config = dict(
    tokenizer='word',
    encoder_moe='soft',
    encoder_expert_mlp_ratio=0.25,
    encoder_conv_stem=False,
    label_smoothing=0.1,
    decoder_width=384,
    decoder_norm_position='sandwich',
    decoder_mlp_ratio=3,
    decoder_head_dim=64,
    decoder_bias='all',
    decoder_parallel_block=False,
    orthogonalizer='newton_schulz_5',
)
Rows from block 3 of the image encoder of a small image captioner, named by matrix and row number. Rows with one number within an expert belong to one neuron, the router's apart. Each number is 128 + 32 x the weight over its row's rms, rounded and kept within 0 to 255. All counts start at 0. Numbers have three digits each.
Before each expert's rows are labels from the 100 images, of 14976, where the router gives the expert most weight on average: "colour at peak" is the nearest of a few named colours to the mean colour under the peak. Only what is clearly more common there than usual is listed. The data: photos of plants and fungi (iNaturalist). In brackets: how many of the 100, against the usual share in percent.
# router: slot weights (encoder.blocks.3.mlp.router.weight, 8x192, trained with AdamW), inputs 0-191
# up: expert up (encoder.blocks.3.mlp.up, 4x48x192), inputs 0-191
# down: expert down (encoder.blocks.3.mlp.down, 4x192x48, transposed), outputs 0-191

# expert 1
colour at peak: brown (76 vs 35.5)
router.2:091108132104114122095141126128114133181142179115150139133173104129105091127121175162131107182141126168113146114138114138168123151113136070117114136127112148099099140140119090157035085108089110143135192155101137155093142037199136151177079165206139085125101160114135169121143104129183073164156108139144159143095081158159120105166119108109118109105076130152130104133050192114132121127147082213126130119099091127117150112095134096164119103143128028077123173138113112126118099135146127099072158064163127124068136145107094108163141095160135095103113136211206148117083122146113087110
router.3:149148161143148100160112138150120177148131146116156156140144057155075172128094123136067062121120079153108156139150063139129089131109153106102096165122146162123159111107165135137081103162087061172111172148120106167052085057186129154116121151115111150152088136122076131077104154128118157135131080065177108177095102135119146113125153084139146137098082108135109096101084126117172148150144091207170153150071083148110138087099115121211135111158110089158110167169145076055107175147153118193077125128149140120117181174178146078105119158128183149117113094154125111152123124154137109104
up.3:120145154156077158063184123166083140111139100169162152126164170108140094130183148152143110084105055101132097118120128177185099121171160176101122058123106139155135136111113155105151101095146134125115152116177117131097126111136072159126140156043167146164069081124129119159128155178117098132176107123128202084107075174155195114125092143155119151155156085210096124040153140161077189148099133125120123121085114129121113147154109161179123139147137122104112080112151152149145125126173115161180165124128155139148079108127142085124058086143085151085090136119116158096064145127082101162
down.3:143112070190133109157031125147137129056145075142118130156095105154156158122095115120149103099155153117105156159167120125132056154137158125127191103099145118134130164132176080130129188145126049104168108073107161100118158169141135082100138125168151147095141137166167130104113140142161130136167136118132162082131180096111094070153126176156049142109164161106125129107118151091121174123118114100092060050089152210121154100097213127078129139106151125090040090159154147182107135128136128155139139119148136159101137139071140125145152126128088116146127145089098108129126210095108125116
up.4:153114110110122147173183121096183074119117090130104115072155088093068124092098161137169204219109120107154174163112108156101155148158169126119052089144149149132118149129117153186143134117198083138140162049150135106139143162127157113103130112096099093153113134074118116129150135101109119158077086145141066080216115183135176161117106172142189131128088092149159127120116147142163139054128176140123099114155071092069131125093208108134109106101150147076159115076159173102160151124108156098083164099131139126135093129147138126149084127084140148132132143124149127082110126170102118152
down.4:145068101173113132160116151077132114136117119171156089123143191123165120072008127075169140161186078094136087129199125114137127149132184124094068089132102150120038072098154145124109130112078096142125144072124143150146098133142183150140089159169128120087151131141165089201127118134177181109083150114107127193135152075140142143129128129176150134084139093125117145157104161157086106173153131124108105149113132064154130126096112104116146115182150163091192060137180096091155102136093111103089116066115118173137168147135170120141152175113154099159122122102124100155146141150133132143
up.5:127098111151114134159141207059176160101104154093094148122075102160143114100093173139146144092155058098117143110131151112075082142086150138160079106117058130178122152184161140169120169163158117134129160111109120129189130200097202138180135102145115169154147094145122103121112091100095150104119115134089122145183128092121152172133095125217122138120185170116086133127145183121092093134112145137100102077129137153116140135086206113084119096070134189079149119107142156128123105094132105071105122158124097146110155106112114167159160065040116123110168081142146146107146161171102114156
down.5:144143180083081128159126094165128139161167130082123140083124172124095179164169150097137117171172093167144131102154123083154178128098129125133071155139037155089092133128098140124158172102068129115096111081094118098127179141125144137128123149140129122148127179130151135103161157079110145177137189066130062098139107126120111169106103123099132211112153146131106171126124116164123136203121170133107107124173182086121143152126122128151095100180105156162157103135134107055099129076128087201085127156145110110178090129148102183159063155170126082171138075125094131085128157168104139051
up.6:150125181099207145109126099121077160158105164152178115136100235088114141183123126128114135090134168122075148145076125098137120130129128139119143139115154114092082145134104090115138164194103143149099127122179077138104129074152156158088157100138153107115168139125141113090114155115097091095124138161164153120122147135179120124153168176144075148063166094049210157158140116127191134123180050110103101105127124068140191090088095105075145118153096119168094150144161129094066127098121159167118136152136105150135154175122111156071090134159185084107137141141092116113175094085164100125
down.6:131194144129086099128120129181162123179191186121104141125109134158098119124144129187159141124126169116144155143116136101126165132099119125096126088130118147109139154147116105161121166107164116142053171167129128132089077159090229112086096113125055098106114096107058123090190125141111130141140133098138152089093084085186150166122183108109143057158171130145055136132118133118161085122090101132173084164099160089140078123081163153117129154153106123139122082136115150089091143111098079110144067150095187118173155186146142105161094142153125159093152153083110029113138125143169121171
up.7:147113119177140098136069143121096152145121096138141151125136141132162117125147049149146080078105161152221171115119106106147132140167099143141136136194142096142144111154123122150120147111178145166088135202040117135127128119075128138147070086135098101141142159100176078114153078144104091084096141133128122107120150141091137168104131065070159122165093179159162118136117069178133112141137096069149191140145129110122137148095148226067123133142081173107120095056144115122149101091175121091134172171141114101159135120147160095197187129101116121148132105158127142052104115173137082114
down.7:192109145146096117116151114125194146126107167161106107161184101136101155111112183157123115200176161128100101116174074119180092166159161122098137104113077118129148147142108107180075155153124142098161163132140089157085156108172149133146122127173159178086087146139141172112146132043124142199124100155090116166149165124122102075096156137118129071098107121091109163088116124129103133200127082184117059142114167124166157114111149140148180142135122101158052121098103189100130085139157125086141103063120165103146131152140157139098125125140079042082143116068120160158100104070137111111
up.8:181084115174161129091079126160148144119124164132107126160124144114114108168134114136145129120160120130153086123108116116053091186108067085169153175066120131189075156143144142137119087168100156083133080185167102161118167172120147147152110102185111099147118138122139129166115121091066107088108141160121118171129091090171169204152210142141121154144122105096132106166095170140125105110109091094095127141117132102194127102083121114132142122155122125147123111140115062072114154186094099116111136155137108113150165211113144122150063178125213040153101153109119111157165078099088122091
down.8:075189157159097090214114080143089151126160141111155144126119135114073096102125140093136122112142192092132110137131123087134122134126181132110133099147086083147129105146136109183114100124125164189155141147132133190085144091109114059150128100107096120167100188164096140088167133079154175063129108137164127181109076079126177102124229139104185143188150162116106122146145143096146170143181083129138134131155161111123167114127131126123105163114115147130151183055108088069146144077155112174125092163106110115117148173157138119137090065093106163114180072182085107120100123128143123080
up.9:130102080142112093145099159127158174121111051196134175126144129156143118166141191144141199157107082111091174144102126160078146140160162140111084121057143107163098135103156123126094113103177132176142135115108154120094112141134091114122136165151089126125138183145098153124123127106083052115142134163131112121134119123182153128099077084108071083106153148123056133078119143150102108106139140135147123121091135211162126141139126022158152180124118091118148122119126165227184088118124166131153104053087151200176140146130168105121110098156114127076116151140116160161064157128101124151
down.9:136069118156095128119133120110168124167097159111152130116139105111112166123128072102091048073114110156162173131069140094117130186051108104158103089194085140131160052116108100157163134143129103171181185138041163102113149159202129158072125105159142100150129084176142121128116091165158102164188108069123191108115098156070122123136148167162108132105194082115134091132129128120121144152121137082121092152166170100139069159130164109138125140158131094140122152129185135104116121112130200144169141138137118161152093097151073112091164215142143139153097152157156079124128138153123122138

# expert 2
colour at peak: pink (28 vs 3.8)
router.4:176135132086129122099149062128128092104106123115111116134181106120097128082116151090120184133171165151161134127083105108131133120159082106106232166137123162114119112093122098132074159098181140142151135147204106177123156159044147142181123138144185138092126153130133120148133122143197149108145167098140087102091105128184118149167196127141172132153107142155204122121071101141169174079102106114108117121152119094108155105097087186099103106106155161144093144198096123052062107061098112082117103123083092155107098116107112137118158135103162079119150112133136154181156096108176162100
router.5:068190093120131087135165125158058078158140113134077112173110126143101157122132151114079078139085142130167145103120092125130157104110196130097150171164135132136184085155167201091165110118161090148080118143158142128109153120125138125077132102140082195122145151172148114133160116113079136130173110083177180173076070127113116168115110083175131155156186167134095099159175117096124193180075160135063095139075125187104134135153156145146094117097110122118096122104149167124099130173145152126201133101219100143166125116140116109144121142137104157108121075088158134112084126172127102176
up.3:119137160149157092119178115053132139142152127164098132105147077101161100161145089128121125096181057116151144111067092087086113104116058158148115131030103105105085130123151117119136113116187166138128173152118102131130100153105140137141132105183140122125113155039150077122145150128147057107106114166122199141116169136147095139100142107197127135176135015109113098070089138116185125136111121152158113104067150097125178117141131134152138150145159131107126154172089157100126220126163119072137117111152130142179136133133162114135087172123153160082114164157159100187169118108160156154
down.3:121183136108099151112145068100188170189161162141120099165161098118106112130110087139153134110143124144159062126107169179069146124120162094113067166142172143189095110070170117133116113114104174076141099115124176138146073148149086113159112109115136132102111110166189098115095104156164157112110096133158107192121167129093154125082168187151125147142057127161177163104101149154107119098188096066100167148193132196171143119178120115160139076117196033133146109086139152125136126087092118143132104073107082135150142093092137149098095093066110116119153093139124128140151114131137123147
up.4:138090114119084073072112105091134129127128170118146120117175124077133155128141145100115103061141143175104187098183083142122120121122164075129181165143080123177098117149152115098112162140074141157101152147052119190036066066114126121156127113168139137151092162121173153104164131163178080155097089109146135111079092200094113117111169114094147145163106145116111131139098114130124143149126168177138152182122152124085130128107190164140125132149119140171076168100155080060091137124129138135140114140156144103176166153149153055069174174117124161110127173106131131148101175164150067085
down.4:101090072164112141085127147135057185108187125130170088092165080057134130052159117188190147169137112116074154126127110112108153091174167122143114151130171095170175171155102117149146105189129109111144166107064142093102129102202138143155163094149127114121122098122109155170182158120066124159112151108105152179107104169147168156086094128147093161132110107149097194156097143145136146175108130200112125126097142118105105142163121168130130108169120081087100115116155087103112128188137091060142154106111114109149169129052157086166142074126119116109167101103119159071131138168143113160
up.5:144129128085115042126177144157091155149093145121126090169119081118109110104106177131097105094071150102157110111172154153115129130128127123099099112183132109147119113156134126170133055173141125192160148126177100156142149108100148132108110160134170147160100064100125075128136095112127096187141152150144153113100069164165143177065113072152125121155135066175102052105086116097139178132121112191154107163138148137128116150132176146128108114075121099133138139118058159116139073079092166127123125101082131111119087183149104089212182138157099114096122097163151131140082169180140163214
down.5:115140072110129119129103208146134140139092084133144165140142096106153139090117141131119171157132133126173094088122160127151080105097117169134133098129088095125119140137161137135185099116126144113121066140110163174136150186198119117179141132104105153125139144207181118134081115123094075159102104193152142144111080131126120131108066128121179177144117135169036166177109129124091077185165206170072123136076117122079142096104170072083125137096128178139125131089155140125102138108104120174136113123173130151173114125164094105100127161115171088078076102081197176102084121179084140141
up.6:175104173128092189133112158086148111123078043159154186146103158105162092103180098149091126205111128125124109172144094122121142176144052120111107152164099127133146135103116145147157147074166093156138159093120072144111125066155119140176134159158083103132101172132116152103037139151133090127072112141080065086157142112077102095156101162150115132108095105130138105143202111113122116144142128119151100098104124133208158153095116110111172152152160120135180084145144156123111183111135125173157123085126157117086124196117129151116167106094157139130205115162121136076178144089141054113
down.6:128151126129122108084163181074126100142075153124124134075081162172128119133038104089112075116092130099148173141155093097145116135117188036123139136080167105099182158141122102132139097125120168105131156074148084122142109144151169138131129139096132151208091107143153082111110169162174152128115141089104157117176130116145091111150099116162104160124152115150136109121162165119140174139107106105089153168126118117209050128095107133163151094137114145064122139166136079089134061116208109135157139124129198153156085112108151143131134159158119106230151079166143086104137146164166082112
up.7:083141096087163143102152154122099133092131118172136096113157128139104063092093111125106124178100116134093140144114122088220096125132168119089102153196117117109122119138146085153140109101169170126095152099171113073135152165132118122128161096125138171167141107111139150109122166109132162114159138122141117161115131106079085072150140152127205077142114118230194117133122149080103065125121111140106129149154123103176082124107116127123158150058089129115125100140079181134122113189161065085053126184178139167116153140103136125181076105155169151158148121157161157100047117125119208169
down.7:170107146125132161118106109191190121116155135123141109100102159097132130107071105150130165127104133094158191079158114169166102134114121063098141186087117110080103148110090152091114139110147115045134141130141071056165123137173130169118062099170115157123112133114057125147083129135151119107108095156206168127149132096116130158149098176179120168180112146131079101157097072110139128123128119114147161151052058154140084200106144152110151118121099105191126106132164099110203121127139078102087168151154192135160143094126120149127141139106187144168138160131131130051163087157153130132
up.8:141160152114077117149095116175127191142130149142084125086131103152152127080072116103109137150173146112160081170141191177135117111100156127074130177057056125152168125154144122094114126164089080133150156153115166105101117121129149115075130199142092037126198114100130119089121115181137159130115141112133159144145150072207152106128134170110116148180148168136084128148055183139168211147149143094127074126144162122162161157107116085130082100097135108108155132120088129152108155090064130156194086140147111132144102062079122176139141148135171119105121097082091110105149124142098126122
down.8:138104123117106100125131126132086106103095177142078092111189145129150094146127095128175092098149196106148123165112153143154207167165129125163168114114143198073097108111063103110105064090147165123169152108075065133074000099137098076144177173151140154104122163140165133154102147140112140132093106137113149149184138104144120151104171101159107134118111091126157146156092163118138162123132107097144151086099188085129110179066104111141103174163123143154142106148118139143104184147160162171140116108147080165110101111154093106138093148128149152097133154130114074126125066099099143208
up.9:147177136055128088202136126162065067124121165104066100149141148138100078120121140133125105216144169134169125118131052150119114141117069121096133169126122106063147053148155162111122131097148086124116129126168136149119119023116154124161108157170066132110102119147144100187169150111149185096102156132103101167160134118133147124119142161132166140145119142118124113173090212130124200144131146105084071065118135155144159096154114133145110131108125141137105138101089109096128133155051149139161141150129076157074179139049138157135124143132124126112180137149175089181101172122131138105
down.9:075148162137077144089139115118105091136119115128140121084144132163143110119128125165137123161143184170113102127088201132130128178116143057121150158076086187132177141125083136201074131111154119120172114079132137180134174111125122110100097127124162087076151114125095151154111160106200110089167132098156127121091168146080146123173166093134163133162138135136135164129158118109170122187133132105120087128169147085161153128080105084085164073160178105121158128185113147120151128166158079137109082140171116053164160067186138097170083167142138127090028075120081129115111114135169088139

# expert 0
colour at peak: orange (52 vs 0.3)
router.0:149132084113125140110114118163107157132135156107128068154173104086101156096095168139133148078211165138162152109160139110088087124150115108077084114152082092169135158154160165133084119161118132077129142140163169063121159108102102170140136180082093108187095116155092099187130121129079116132151151121104113175137105117169152132067154108118154111091101167160138147071102207139136107144120159102139057112151136165066071122179175092129101155061106134147140154131090133081057134193059100099142140130106122085156108113094154080195158127139125111101156172081120149171122155148089113157
router.1:168138117082126119151074134158139173134155106123157093161116145106141176113155168101149084132108173166146129121163139067149132140073049170131103168159110174154111152099104115133147164117035098148090102095126126075121127170102098091153125156166159140098110102104111095095146118133226126086121192130141129134133144136154129138138151139132139182103113194088215089130087099111060185055134128082138115099179087102121084107124098137148088129176090170164104140152126132142116151142081103079111170174156137112160129092154204130128112123129172079091112161101136104190137106114127170091
up.3:117165111117125167120156113082130145122134114150162124125144143102124201131170182109152153148110170126095149112118203088107164148098040147138140123153115124130130142153054084133089119120065199158094111102110110153165156139034135152071127155141159100142134116132141124120130177134156138092116097128082096095142166119146119138155115145115107146096178088128147103099131101193084086068133139149136134172128140141120123203090123003139157122109175127114152202205072165158152111056141112111103143120089144136098085101140151124174123091159133104102153102140082155103164158150099162106
down.3:126143113129122104113139117099160129141144098142170103116118144104118126187215139120184129151150107134162052119178112028158143112163097093169104150114101114137101160052102099104098148167178111089111119164123130125193109112103119116119151152109076097149149135106117148157157139181161138128164089099085118068092129101148117055119069146108152142136137159174081098093176085094187135148152081065130146125107143166183148184123091128137150188096152128144128131131061205163167109104166125061114152142119118073146121174097136163113118115114148095138116143146061162133158104159180174123
up.4:128032118171102133129093100105159148110153130127170128144128135145121173130152098142088115118134032122089139112137148128139148106140063143083141077133115108154196100122123136116092118115156120068141148158057126084114136172136112075095127116134175098076123120137117103174109134157123147150086182075081141159097132117070169141158118075088106108160106149106164108116118119118081160127129117173159148166152106143132103090188151241117114123131143129151111159164175106118079134119160115113109108140151115129195187118173182096102106154185137130044178144136160117114149220135152081139
down.4:131106166170114103179108150094152136125105112113174203160105065123125173163170118173062122120072100109128079119199082103142111144170133115124080129157161204151119152135088166169140157159142088165111140168115145133152098140126103128144130090174138101134164182134117084149108160139153128120126121171173058109050053132064065120113131068142080120173097179147162180147152104120164109145120146166122160138126088159135111077081154171158075142114090171201104067147171177096129090077129140112116105134116090121153151117177112095081135086120141124118128104153112120115132118163123124117
up.5:125045101146133170141149203123107126168114109089120135192114115207120135185104104151065114090085117134166130099131102122082123147064126195099060173145142098132120066158135148105109158104137145159131173181145142130109140126153125124122097107129139110146125120110114112138077138094115071177076160124176110179111108093078107126127092052106108044148077188141178126188146153157119089095084130137106166185179101163106052142132176160101139076165140139163126161146141156159170165089110139099129119151125115109080154125171083144146123109133140095094123147147166124106100114145178109135
down.5:100080173124128121172122116113141153130115115110163137150189115136113121182134091152060160092124073120123123103180081113138132141101209151159108136116157109185179161156086146106136137180123111153127160134097130114149093107137151183093096140117091065078148151087153148155104109142151183088161138147130190176134119131108152128117080143167090088153140100088139163082161186151091133122117120070158142109165068104101104121149081169135114163072102146141147150137107091155094132137087130084152140059178114086207172120172101137092118164118105126101175169048148113149133074208119098153
up.6:134099166104139109096063157190121175132150112083193163158075140126107140125142082140172113150195154160079134123102115072075104138157115129167114098085134066085097149099124109180164068113132141090133109124158124103129104120119108122131162138173139082125105086078094178164096142149097158062161128134121120143129134092114061135149129138094142108152096153156163134110176127173127090134164078129127178156148107141213159087088110140078140130142080136135156122123112097079155178142233053140086120144128130123143110159105124135136140119148155118135173151171164120193192075063152131131
down.6:196148098090103114153134153137137162118183151075109169124087117094143098143149183099078146099132122148099139149120146109104120140125123088146139172166129122085193147111114090178127146085084181045105159140189164189191148105126068134183188094113125062111118133090128153115098130140103144110077154135098098089128152207078123111136111166096121143046135125063192115089107147095081146110120101145172139134124127136138121133110114143179152128191106068142141141163120111158069127131168093124139085156158148120042133112112127152133144136168133091111191091177140158163128164133147134091
up.7:106120087099159129150125142128162167137079212107126154135099099189146166140144130136108119093211092136163089130159106124153122124059064182145152121154175123126108148083121120090133102129123089096126133148141128096134135155113074110118128121138229132160190152104141089163089123091116127157062192152135149088088101127107166141135099096102109078141074125158137131116093195109185070154117164157141139181167117093088110072157100156155127117107069222143072162126109107120158154158121088090135110112128103074106115127194106111111122156136176127128091145087142122120118146110137205161
down.7:068132152162111161147105099119101093109106076115162181134081144148160138150130112138177162131099106112138226116124141176136192114063116166129114100090181161156143108186106117118142048098091107115168157089115143151196099123160127159164143138170095125115157142194164137137126093171114153119164142159101049130180120123124108117117111074121075161123107106116141092145152097101110151111122149139176125134092155097133133126138130086176083142151150092141102083126159171148097147079111154202181132125115128182157185099157094186107103170134113160095124084046092143134103144176068097127
up.8:108147187175169132127122196121103140162170160100103096154123116112059150165135102168113038142147083176122129141123071126156099143162149153143098108104162136109143142097124165159107099095196124100130131153089155143150074097097096138194124130158129128104189170066128123109113179112071133114093131112124160173124136158124161165095138145093176131108084073206109077158117128120176103098148126101167121149074088174130099058163178093153094124135107158140124118185111119136031167147165120104148155096141118097107119094177101146093128091117188073104178124135120135128104107095156132162
down.8:136145155109125172150185105115125137148185128113130157140085140091129067155121149171099096124152061207115122060108107107101169135145153150209067124097105163134082080172116124133150064120126180108107124164189142083138143151150147090097135144145091130184109133114117140144159118112087147122129127201124112174138147116116097168112103088138133185171097087131141192134132136166161139145152067188118202065124110067125175110124078142152129156107118120158218091107093110094125172068130124137086144166138158128100140149118119117134056127115129084151127121114126180108124151133057085100
up.9:139153122087101143189090133086124137141112125101178108150142097074150125120147153061133120072180160088138153141155141093128105141079117155107128162114168181156119170077154134191090053126155123108152178086209100145194108068129097122118161140209187082173097136187111145115118154153133141092157137071137069083189134112115167158124106076118176176123104118100151130114120161085147086173144123106160107129097151148107136128078096105123138125131063112106169125114112123129139126124115131145077124087159113145086088140145066104159145101108201133127138128154173106162103136127094209101
down.9:112127094156107092104092155090159155114105097106099107129102134201157118132095125137098149086137111085168136130099081128169145222156119109114107151115101103120097230081172089104160079075119100051164135079130119157180111141159155144083154118161127044198123134165169173130073127145183114127144120119171139120149136151129141181067131164119092166032139125104067118173094149120138127134079068116149116162150121106150138149136161100136144107151114115079134112092118104136156145181142148173117106116155186128130125082119128154167080137122159123073138087148091140132183121148104176116

# expert 3
colour at peak: pink (32 vs 3.8)
router.6:100136115128122108167134125117116124154097082122154100150101144143116137100086166108066140126135127101128140201098114132130134116123165134081132121133190120164092080137136163147106073097174114167152153111150105128142100109210161120071103143159142108153115128150156111086097098189157108163141077111158129032151144149124071164140137110188126168093147038169086095148117140099080178149132160154149080139096131140132151158105147094165146118186133038115164064150144202151166138094147159157142081079161134187121170148076095132090117123113185101139104095148203146136102153121131136172
router.7:085115153059122147101174145130143105117085161199111094143122163166117139136118172084149083127064151121094145142113103141117136115115128121129115129141135158107143159107068070120148140114118089146112054124131084113141137125104125129118121140157197150050119122138088083147127161168108091072152179138149155035133105180140157130114139163126162152104141172081151049096139132139155129126155174112141024151088107064133130148167087181161113162167143171182101140137170161118148117131121163143185104141125084114128106062158135138073149161109161126176077088119074114144067107101147172140
up.3:123162137153184097163109144039161164108173164109144169095100107128116156140124097143175134131132146099166188114131099142048124106121086085117083124118080129121145127107115086173102081133106132122141137139111178070104100072129133158156103119134138174075101117144144136130176100095124069106055136202101119151114143104115164124188156103150158137230095103131125116143077108122184143143124079194110169204134134096104109113165147144107102096138116153176148119139128061102147176101128119141123152177164118160124147174111116076112123119136114121097147157167146071118189089140109210097
down.3:197183164155150087092175075084165124184147141138119130144104163185143104146067149112084078130123159091195130140130129129180149152127179103115093101082096127127128123141103141136091175110118162121091134099124146102121098133140193056143065132111039092064061162086136097121161115142127097152123091142094148113132104114172145081083137203105112168118152101116117107130172149153112112144056107140112165140136139093206203130129183171138124117100119122103131091165110111055149174136144116122122132165136170162174107171140177152137085125081076119136118105146134113132146088140134125165
up.4:149121150105176089115122136142084093145102154135123154182164108161143179145083111142126110156152110097096132122145090128191071132141120137144166090098194078123143152149113118097070174124129118126134154159127115139119091162098161167126088141123183117116145183134141136086110065153155167112172124156094144121158209096158124070113150130090144131133085162197101136176159144105098131077162078155184109128077138178093118081081075128149073075106159169082097120143198081138113040099138127094177120135164124086125134160133121138079172147125142087068096071145098100130131156176164161115
down.4:129177137090126111151159109114136064166130136146112130120136150184108111094098046149202073158073099150081132208094110173151120165165151165151170104113111110109157116113126077060067102126120135157071086145086145112112093157162107129110180131173112133143144144198150066101102171113169169152130084071162129194172149073122147079084142159141133190140099130125146125168137125174147157163095132084116176119175188129129151131104102111125104140135120136123119091124153141058129173167106111147117157121072129124120097113114141167144128149035060112135150151140149136074118150142132133113
up.5:098143135128128103229167115102118208137143142100111121105175099133030099118150092097134055131126151070143179117124055124164094100126176113154154111148110125159109106080146210142081110131116138151150145160145141118165066130131186121142167142170041097151170136104136153139147149139104119113113090173161112150152162119141125135096174102151138164165073170107161133184105126116137151110141138129083054140177163110039185107127101108162086101094150084125143122153159103104125132110126074139084168150142095106186124110130128135102115106103180148106144149139105090157115100150113070117
down.5:084106123095098131181167180116110164180102132144079145123163134214098133153121141123129139150113146196161112185121149163082143102141126107119131100120119088157120095048146161119158112104138146101089164169114128120140137109098128147135076186144102157088115139142186136160112173095105099067113038102133080116095147113088131108152120082184155146073165100162137116127199157093116125191132132160117124121107196154130133109106169052129072051128147125095119070087172187124138123146126092173166196162149111108093172135163140130120108116130118102064180105100128138097107123126100106150
up.6:134097148113180099150059074125118141141121104110113164136138136157142123150164093144159105182089039081159127115130094092129139071156200153173066140026139127148124114097141104189076084160135131150114131099128186137124108114169134128159125096133098082155108163111124196102132159091129079149128137150169177144113088104140107098141103040120124140128141219089157112090144147085137121146144077142099134152168148132099106101130151168122121116180110124140134151143160113156125181091200096147093155102162176111237119133145116128121115089081098121111159146186120106088146134118116145111
down.6:096093158146083113155109163102117187159078118102142097176116079171125119142138142133048112153082104165152116144067096117113134076137126134089080118226171180153118123109076116140133113145144082145138119050167111125150139089217150103123125108142073155105161099135146131115190155098076099130140138152174169076079131153161170175122205105129163119113110101173151100123142136126125177155145094124120143105103120109146137132071123157163113100196136072118125067078135194106186116148187116092125163087094166119127168164143118098138108093096106132183147156137095150146135123130118170142
up.7:135127176165125147134119177069160117151101160109087199108118110123172059082096152124135089110086062136133132145191154153130150100139071172133096157110111130140102072128121119134095140151186151114117135094066120077117126156129104117123149102105207107154170111092137095135073094148070127210121145110131141137209108132144046128162060125131116107131167135106154092154126102091103073093094116154151181144135155154159047120119138106121090115194139180100112136181134097211177153093152133121208145135145170156158115108148112113152168101137133101110162121126149153117131105113158110112
down.7:129124159148161107114164124129142185112096105159096149086166113118096101145141150150112138102090128102095096134056151114095070104074152155203115100168080167106118154150132155161130106160137126123172097115140107165138089132122147113108170089045104179147181148165171115125108123166160166139136068170128115175125103124106154157099151168088137118140095185142154136151123167138136064078130133123091150110107129118050102097101131107109132136101143114125134109087143179097132141133137158096187236072077142171092071156125120137136216131124099153151097151176124197079102054155125153123
up.8:131143111111072163088099129122137128133116108171085144119119135103160126092148103130158124133118153125168135106147106166168123140161098168114113200160113108156141109122137165062149087093123118174129173075117145093088086116156117117126109162131108131102097094136151106146161045132092110175136089056149165109098091127114091117114109134122072095172129198144182148193133108120111167089117143107051158138138099173170123146189111147108118114153131085150126098111163234117144116089137171056206142145115091136129079060135200158077108184181116164135149138144153169093114154123105117174
down.8:138049117103097102151124117061061135059189135160162104118130145139109099102148150128126162136098138151140196129091091086124179086113206130141191165144150122139137149138126106158134153157081103159146140105108095126111141113133117148166150140088109125109108180132137103129151177144199171121066126081081154159100119071123118155136141112129102104153088141105106084140104075141124114161125143173094132152127092168144036120101163129100118193071173143143100170111154077119093073139134126110110137131066156060180106132109183134185122101139158139170186143214149128109134105180103124134
up.9:116151179158138146094131105088197138148161109151151163077115180111165099198177179137169109117140106122074161162163150093109151109145107119133146138113120147082130101074073089161084124127169096099110060135089093106102090158147089115153146162119099100105169164095130109103179198131087145127126089106141056110156098101130111084080118195106187123114168108058150131104104135127130128126153117118109176138126131130108131110089155106173119192139119123224158142115130204111162202112147107141135178119088128111095125093108136159173136111078157174168168133164078095117133116140098093083
down.9:135098069101041194092093111091129138075174167162110068062106085143144069128155080125194155134127093137072183136114106074120153099116149149113139141107082106104162134094152122150159135143169154153110103143172175164131158184109122127108142150118082135110140124146080133087135124146096144138172070086132089145110102103156139141059135124113095116058151112097175170133125148171135109138151102109081163177150148201130135146116140119142154116161111098193126119143200149100140111136067119128152183112064122063133171113112136185144131112190137097179081174139166160112150121145144136141